{
  "activation": "gelu",
  "kernel_size": 3,
  "stem": "deep",
  "avg_pool_shortcut": true,
  "widths": [128, 224, 384, 672],
  "residual_init": "none",
  "muon_scale": "original",
  "nesterov": true,
  "steps": 13200,
  "batch_size": 512,
  "weight_decay": 0.003
}
Rows from block 4 of a small self-supervised image encoder, named by matrix and row number. Rows with one number belong to one channel. Each number is 128 + 24 x the weight over its row's rms, rounded and kept within 0 to 255. All counts start at 0.
After each channel's rows are labels from the 100 images, of 14848, where the channel reaches its highest value: "patch colour" is the nearest of a few named colours to the mean colour under the peak. Only what is clearly more common there than usual is listed. The data: photos of arthropod specimens (BIOSCAN-5M).
# convs1: grouped (8 groups) 3x3 conv (model.blocks.4.convs.1.weight, 192x24x3x3, each kernel summed), inputs within the group 0-23
# convs2: expand pointwise conv (model.blocks.4.convs.2.weight, 384x192x1x1, transposed), outputs 0-95

convs1.152 [ 85 132 134 135 148 127 114 125 131 144 156 104  94 139 142 108 112  75 139 117 111 129 182 163]
convs2.152 [120 136  92 100 130 117 147 108 163 108 100 152 112 103 107 153 124 176  87 125 143 105 102 121  87 148 139 146 109 134  91 100 109 162 132 112 122 136 130  97 141  59 143 135 146 156  96  91 147 137 194 113 101 181 123 106 144 138 100 133 151 100 112 165 128 109 137 119  97 155 156 110 109 137 100 156 147 145 124 140 143 155 183 102 154 106 118 146 112 135 122 152 157 145 147  82]
patch colour: white

convs1.169 [137 187 133 132  97 129 128 125 132 146 105  99 131 104 135 113 149 136 117 154 114 161 182  95]
convs2.169 [100 118 143  80 156 137 130 128 140 124 122 124 153 191 157 137 119 147 129 151 152 135 141 120 148 126 115 164 118 112 128 125 145 112 120  58 111 139 125 113 102 100 132 146 113 129 123  98  91 137  74 149 138 131 156 129 103  92 131 132 134 111 147 103 154 114 144 157 137 136 127 135 176 106 134  99 101 125 115 108 138 127 152 144 105 138 159  91 128  97 141 127 131 156 106  98]
patch colour: grey

convs1.50 [165 127 151 125 104 117 114 119 193 150  94 103 154 155 119 111 132 119  95 154 123 103 119 135]
convs2.50 [125 115 152 125 131 193 156 182 108 121  97 174 115 128 106 122  82 136 105 137 119 186  95 139 119 139 103 136 139 143  77  78 140  96  83 110 140 195  73 140 137 154 133 121 168 109 102 130 157 169 132 122 104 122 134 104 134 133 112 137 108 128 136 133 153 150 152 104 136 142 158 153 130 141 145 112 140  96 137 107 152 142 146 152 126 109 153 103 182 109 153 115 115 151 126 113]
patch colour: pink

convs1.155 [103 139 112  89 159 135 102 125 136  98 152 111 150 102 144  92 113 171 129 145 152 133 156  93]
convs2.155 [110 122  98 124  96 133 139 142 156 124 119 130 145 133  94 124 105 188  84  93 116  89 106 126 127 132 172 127 149 138 131 151 127 112 139 116 123 170 103 124 136 129 148 157 190 151 118 132 139 134 143 172 102 159 135 183 120 166 125 138  99  90 162 111 134 117 155 125 104 121 153 148 128 138 133 134 172 159  76 114 146 125 176 138  89  95 130 103  98 175 114 132 106 124 151  99]
patch colour: white

convs1.94 [ 91 132 126 159  99 114 149  87 185 117 133 149 141 143 129 114 139 137 126 141 127  83 137  90]
convs2.94 [132 124  94 108 122 129 119 133 158 174 159 126 158 113 149 124 145 100 121 149 144 141 144 124  84 133 110 104 160 126 106  82 165 121 127 125 156 105 129 128 114 166 112 148 154 122 137 149 128  88 118 112 124 165 143  98 136 133 155 136 143  92 120  96 114  98 148 116  62 139  71 121 115 171 114 116 133 159 103 102 124 145 146 104 153 127 122 112 107 140 128 158 117 124  91 157]
patch colour: white

convs1.167 [147 146 146 148 139 138 127 110 132 128 111 123  81 136 100 140  78 126 127 177 169 162 112 146]
convs2.167 [130  64 122 123 122 154 144 155 149 129 116 128 140 121 137 125 107 130 133  91  90  82 113 123 107 147 140 137 145 102 106 128  95 104 126 149 139 124 120  98 138 122 131 118 156 130 140 125 138 139  96 125 135 133 118  67 124 207 143 114 110 100  91 185 103  95 132 123 110 154 170 132 115 151 135 145 143 117 112 134 129 124  99 148  99 146 149 103 167 138 142  86 152 109 156  85]
patch colour: white

convs1.171 [120 139 110 166 132 127 109 147 104 145  94 161 116 133 162  89 170 148  86 154 126 151 139 129]
convs2.171 [133 130 133 149 123 127 124 100 116 149  96 139 120 145 128 146 127 100 146 120 123 129 129 156 154 119 117  94 128 157 175 118 107 139 117 124 130 132 107  95 146 115 107 103 144 101 135 137 114  91  85 123 136 113 106 126 148 102 118 159 141 207 146 112 152 145 133 122 124  99 123  93 124 119 157 118 111 124 150 136 112 154 130 113 140 137 157 147 130 106 124 148 113 122 111 134]
patch colour: grey

convs1.154 [163 125 151  91 152 116 132 122 133  95 121 147 156  84 145 167 149 143 153 125 142 114 137  83]
convs2.154 [117 172 131 128 136 151 154 170 104 130 119 138 142 113 129 148 167 161 147 180 181 149 117 145 128  95 147 106 117  99 111 129 112 170 139 113 134 132  92 137 124  69 146 146 155 121 119 119 125 113 135 153  96 132 126 152 110 149 115 136 108 144 176 172 123 125 161 114 109 153 117 170 134 166  96  96 169 139 150 118 129 121 161 140  92 135 128 140 150 122  97 132 137 138 123  94]
patch colour: white

convs1.11 [125  93 131 109 113 147 130  88 132 104 128 133 163  91 111 112 104 179 126 136 140 145 135 179]
convs2.11 [176 107 108 144  59 153 139  87 154 146 159 152 128 133 135 151 141 102 137 164 119 118 101 109 134 134 139 103 165 144 176 100 154 156 164 105 135 158 112 124 147 139 140 108 135  96 122 128 141 112  99 132  72  88 119 114 130 162 122 170 134 151 108 146 108 164 118 119 138 119 120 108 124 202  89 107 116 121 138 153 116 109 114 130 176 148 130 123 157 131 111 184 139 120  96 175]
patch colour: white

convs1.135 [135 122 139  99 137 143 125 172 117 123 106 124 121 165 120 123 165 105 101 162 127 136 192 147]
convs2.135 [146 116 150 162 147 134 108 140 138 130 107  65 108 153 110  98  45 115 101 101 164 137 126 146  87  98 138 123 151  62 193 125 160 125 111 121  98 152 165 123 120 124 106 144 127  93 143 145 108  98 137 121 152 168  79 149 148 166 125 109 134 126 197 120 140 159 123 148 112 105 128 130 145 175 116 125 115 123 129 127 143 129 145  98 128 147 118 140 117 107 143 138 106 145 143 147]
patch colour: pink