config.toml
image_size = 48
arch = "resnext"
widths = [128, 224, 384, 672]
residual_init = "none"
optimizer = "normuon"
orthogonalizer = "newton_schulz_5"
Rows from block 3 of a small self-supervised image encoder, named by matrix and row number. Rows with one number belong to one channel. Each number is 200 + 30 x the weight over its row's rms, rounded and kept within 0 to 999. All counts start at 0.
After each channel's rows are labels from the 100 images, of 14848, where the channel reaches its highest value: "strongest on" is what is common among them. Only what is clearly more common there than usual is listed. The data: photos of arthropod specimens (BIOSCAN-5M).
# convs1: grouped (8 groups) 3x3 conv (model.blocks.3.convs.1.weight, 192x24x3x3, each kernel summed), inputs within the group 0-23
# convs2: expand pointwise conv (model.blocks.3.convs.2.weight, 384x192x1x1, transposed), outputs 0-127

convs1.51,185,195,156,181,237,147,153,236,240,151,191,202,177,219,197,188,213,229,225,246,155,184,188,196
convs2.51,183,208,192,212,179,143,230,275,259,230,218,162,201,183,144,266,198,219,164,143,210,156,193,166,172,221,211,171,208,226,250,196,206,212,214,202,213,227,200,197,247,186,179,129,236,214,184,183,190,235,230,194,174,215,191,172,211,186,175,214,242,223,210,199,230,194,212,247,202,205,171,222,175,206,217,183,147,166,196,202,193,152,229,164,148,203,179,205,200,201,198,271,186,191,178,179,183,171,198,238,238,174,205,248,171,137,231,207,201,168,222,237,175,211,226,209,221,227,202,193,226,213,206,186,226,182,213,167
strongest on: order Hymenoptera

convs1.73,174,273,219,150,228,132,227,175,186,194,198,205,199,202,218,173,228,200,253,191,203,222,203,221
convs2.73,249,201,194,223,199,199,244,140,188,238,230,162,220,177,199,153,215,192,208,178,201,233,223,247,219,235,227,194,175,158,244,133,216,196,197,250,285,168,179,187,202,152,214,177,175,196,220,233,152,145,231,207,218,192,189,155,180,169,230,160,227,183,205,187,188,209,155,199,209,229,238,186,181,212,224,282,131,166,162,184,198,203,162,203,285,218,203,167,222,178,192,217,220,213,204,150,171,222,182,202,201,254,227,178,193,220,232,211,242,176,222,227,167,205,162,195,220,146,186,202,219,185,226,186,238,211,201,177
strongest on: order Hymenoptera

convs1.189,193,224,197,182,227,150,233,189,187,190,217,225,214,149,210,183,141,178,152,173,201,157,254,193
convs2.189,158,179,140,199,197,223,196,236,168,196,204,210,208,230,244,241,215,170,224,177,224,158,177,183,262,165,186,189,206,239,227,193,239,212,204,185,194,233,175,193,150,171,206,173,215,173,254,192,191,249,215,155,207,184,196,243,196,154,247,186,204,204,234,158,216,218,183,185,203,202,178,204,204,177,178,248,167,243,203,214,171,179,218,222,248,261,178,217,200,240,226,211,214,187,223,203,132,203,170,159,142,160,187,181,217,245,182,217,199,155,188,201,231,250,172,228,176,178,205,230,167,186,130,169,216,207,192,208
strongest on: order Coleoptera

convs1.65,193,206,172,231,190,166,211,184,205,137,168,222,173,215,196,218,206,152,183,120,214,205,189,245
convs2.65,205,192,186,168,258,195,201,178,207,293,206,142,185,231,165,163,241,205,247,166,165,195,218,196,160,216,183,182,202,214,200,178,223,223,183,216,255,186,204,222,198,191,210,206,196,282,190,227,193,151,181,208,190,180,233,175,197,151,249,209,200,196,170,167,227,172,212,249,186,198,180,227,162,234,198,208,192,174,223,164,206,189,185,275,203,174,218,228,185,187,220,234,154,139,231,220,165,192,156,212,203,156,217,239,210,195,193,196,227,210,232,130,176,285,196,176,211,148,220,187,156,211,187,137,219,173,219,199
strongest on: order Hymenoptera

convs1.143,196,175,216,210,211,229,215,213,170,138,175,177,219,171,211,179,193,111,182,216,222,193,181,155
convs2.143,253,146,219,174,208,234,110,124,204,222,213,231,195,172,167,178,211,186,201,200,139,234,214,174,183,201,238,191,218,223,217,166,233,216,142,197,183,208,241,179,233,202,203,135,144,166,217,212,217,231,202,202,205,168,148,179,210,288,181,223,202,238,174,169,151,236,287,197,228,198,174,217,201,211,221,170,191,185,147,173,207,206,135,205,219,123,183,187,219,198,193,188,206,186,248,203,207,158,188,168,220,153,264,191,261,213,182,204,180,205,217,194,238,219,222,215,206,194,213,182,211,199,218,195,172,173,214,226
strongest on: class Arachnida

convs1.14,209,139,191,252,214,200,204,196,204,201,256,172,197,198,194,217,136,219,201,218,227,204,144,157
convs2.14,218,194,217,225,186,187,223,284,178,165,181,246,242,194,177,233,118,232,145,222,269,209,188,171,183,237,209,216,210,283,178,141,147,168,185,217,189,251,228,157,201,233,163,190,208,261,197,198,208,204,244,195,158,206,196,223,216,202,194,214,248,154,153,205,213,204,238,254,170,213,132,207,165,189,226,209,195,180,198,197,185,145,234,209,244,177,224,164,204,196,158,170,210,222,195,182,242,174,216,189,163,228,194,199,183,189,206,220,174,152,199,239,269,160,144,190,151,214,214,193,208,227,218,235,270,198,203,191
strongest on: order Coleoptera

convs1.32,177,152,193,209,144,225,202,178,210,124,228,227,182,199,263,186,200,175,210,215,207,191,236,189
convs2.32,177,178,195,182,218,209,141,173,165,185,185,246,197,186,177,195,206,221,200,177,146,172,180,179,210,237,219,215,208,185,191,254,243,284,153,216,152,210,157,201,244,231,193,176,184,211,216,172,197,165,173,219,163,258,197,150,186,208,241,216,202,188,228,174,198,172,203,223,169,151,168,260,191,162,184,178,204,236,204,198,212,199,249,197,229,229,238,194,173,167,238,247,208,172,209,181,213,196,187,189,188,142,179,181,139,191,152,254,203,207,177,213,227,222,193,241,250,159,226,225,236,191,218,191,184,246,216,213
strongest on: order Hymenoptera

convs1.38,209,232,174,209,171,238,200,163,230,217,184,195,183,233,160,209,190,186,219,199,232,105,180,224
convs2.38,238,224,167,191,195,217,206,218,193,205,195,216,222,215,181,199,196,215,204,234,219,197,176,213,189,238,234,202,192,152,179,157,152,156,195,222,224,252,182,216,247,274,180,200,234,188,191,211,100,156,214,191,221,202,169,191,173,135,265,186,162,203,148,153,163,178,142,213,191,188,133,165,209,210,220,235,250,216,208,210,212,251,166,189,252,225,220,196,213,174,182,193,243,201,237,142,191,202,198,255,172,243,252,177,291,239,207,207,207,225,245,276,215,178,210,214,226,149,268,163,150,179,210,190,192,234,223,206
strongest on: order Hymenoptera

convs1.179,187,187,199,152,216,189,193,193,171,210,166,246,237,157,211,220,179,243,189,222,246,211,273,202
convs2.179,204,168,142,175,204,217,213,227,208,228,216,160,181,212,189,150,131,208,221,176,226,208,166,182,164,237,222,192,218,175,199,200,201,219,177,240,210,189,235,196,208,193,160,228,228,229,217,212,146,155,201,159,243,172,260,236,268,155,216,208,192,228,197,207,168,241,202,219,168,250,157,227,230,228,187,152,215,263,201,169,198,209,193,268,230,202,191,139,203,203,196,173,169,195,157,240,182,185,180,158,162,105,190,211,168,197,204,193,192,156,242,158,189,208,194,244,201,134,254,182,232,148,160,197,208,190,222,236
strongest on: order Coleoptera

convs1.47,254,220,153,197,189,169,195,208,199,156,215,188,180,199,144,265,215,187,189,222,164,221,217,244
convs2.47,217,187,209,171,211,193,220,214,236,208,250,255,225,210,157,105,219,231,167,208,261,197,194,171,180,178,209,156,219,205,150,216,205,221,175,192,198,179,172,210,230,131,195,200,220,192,248,180,163,155,249,185,197,180,218,151,200,244,234,159,210,180,223,232,214,198,205,196,174,232,180,207,160,187,224,248,128,187,231,214,166,235,158,211,216,212,210,194,196,214,170,143,171,183,174,190,155,205,215,191,233,239,220,220,162,242,243,182,223,220,228,201,238,153,195,223,215,198,257,209,147,204,209,263,197,193,236,197
strongest on: order Hymenoptera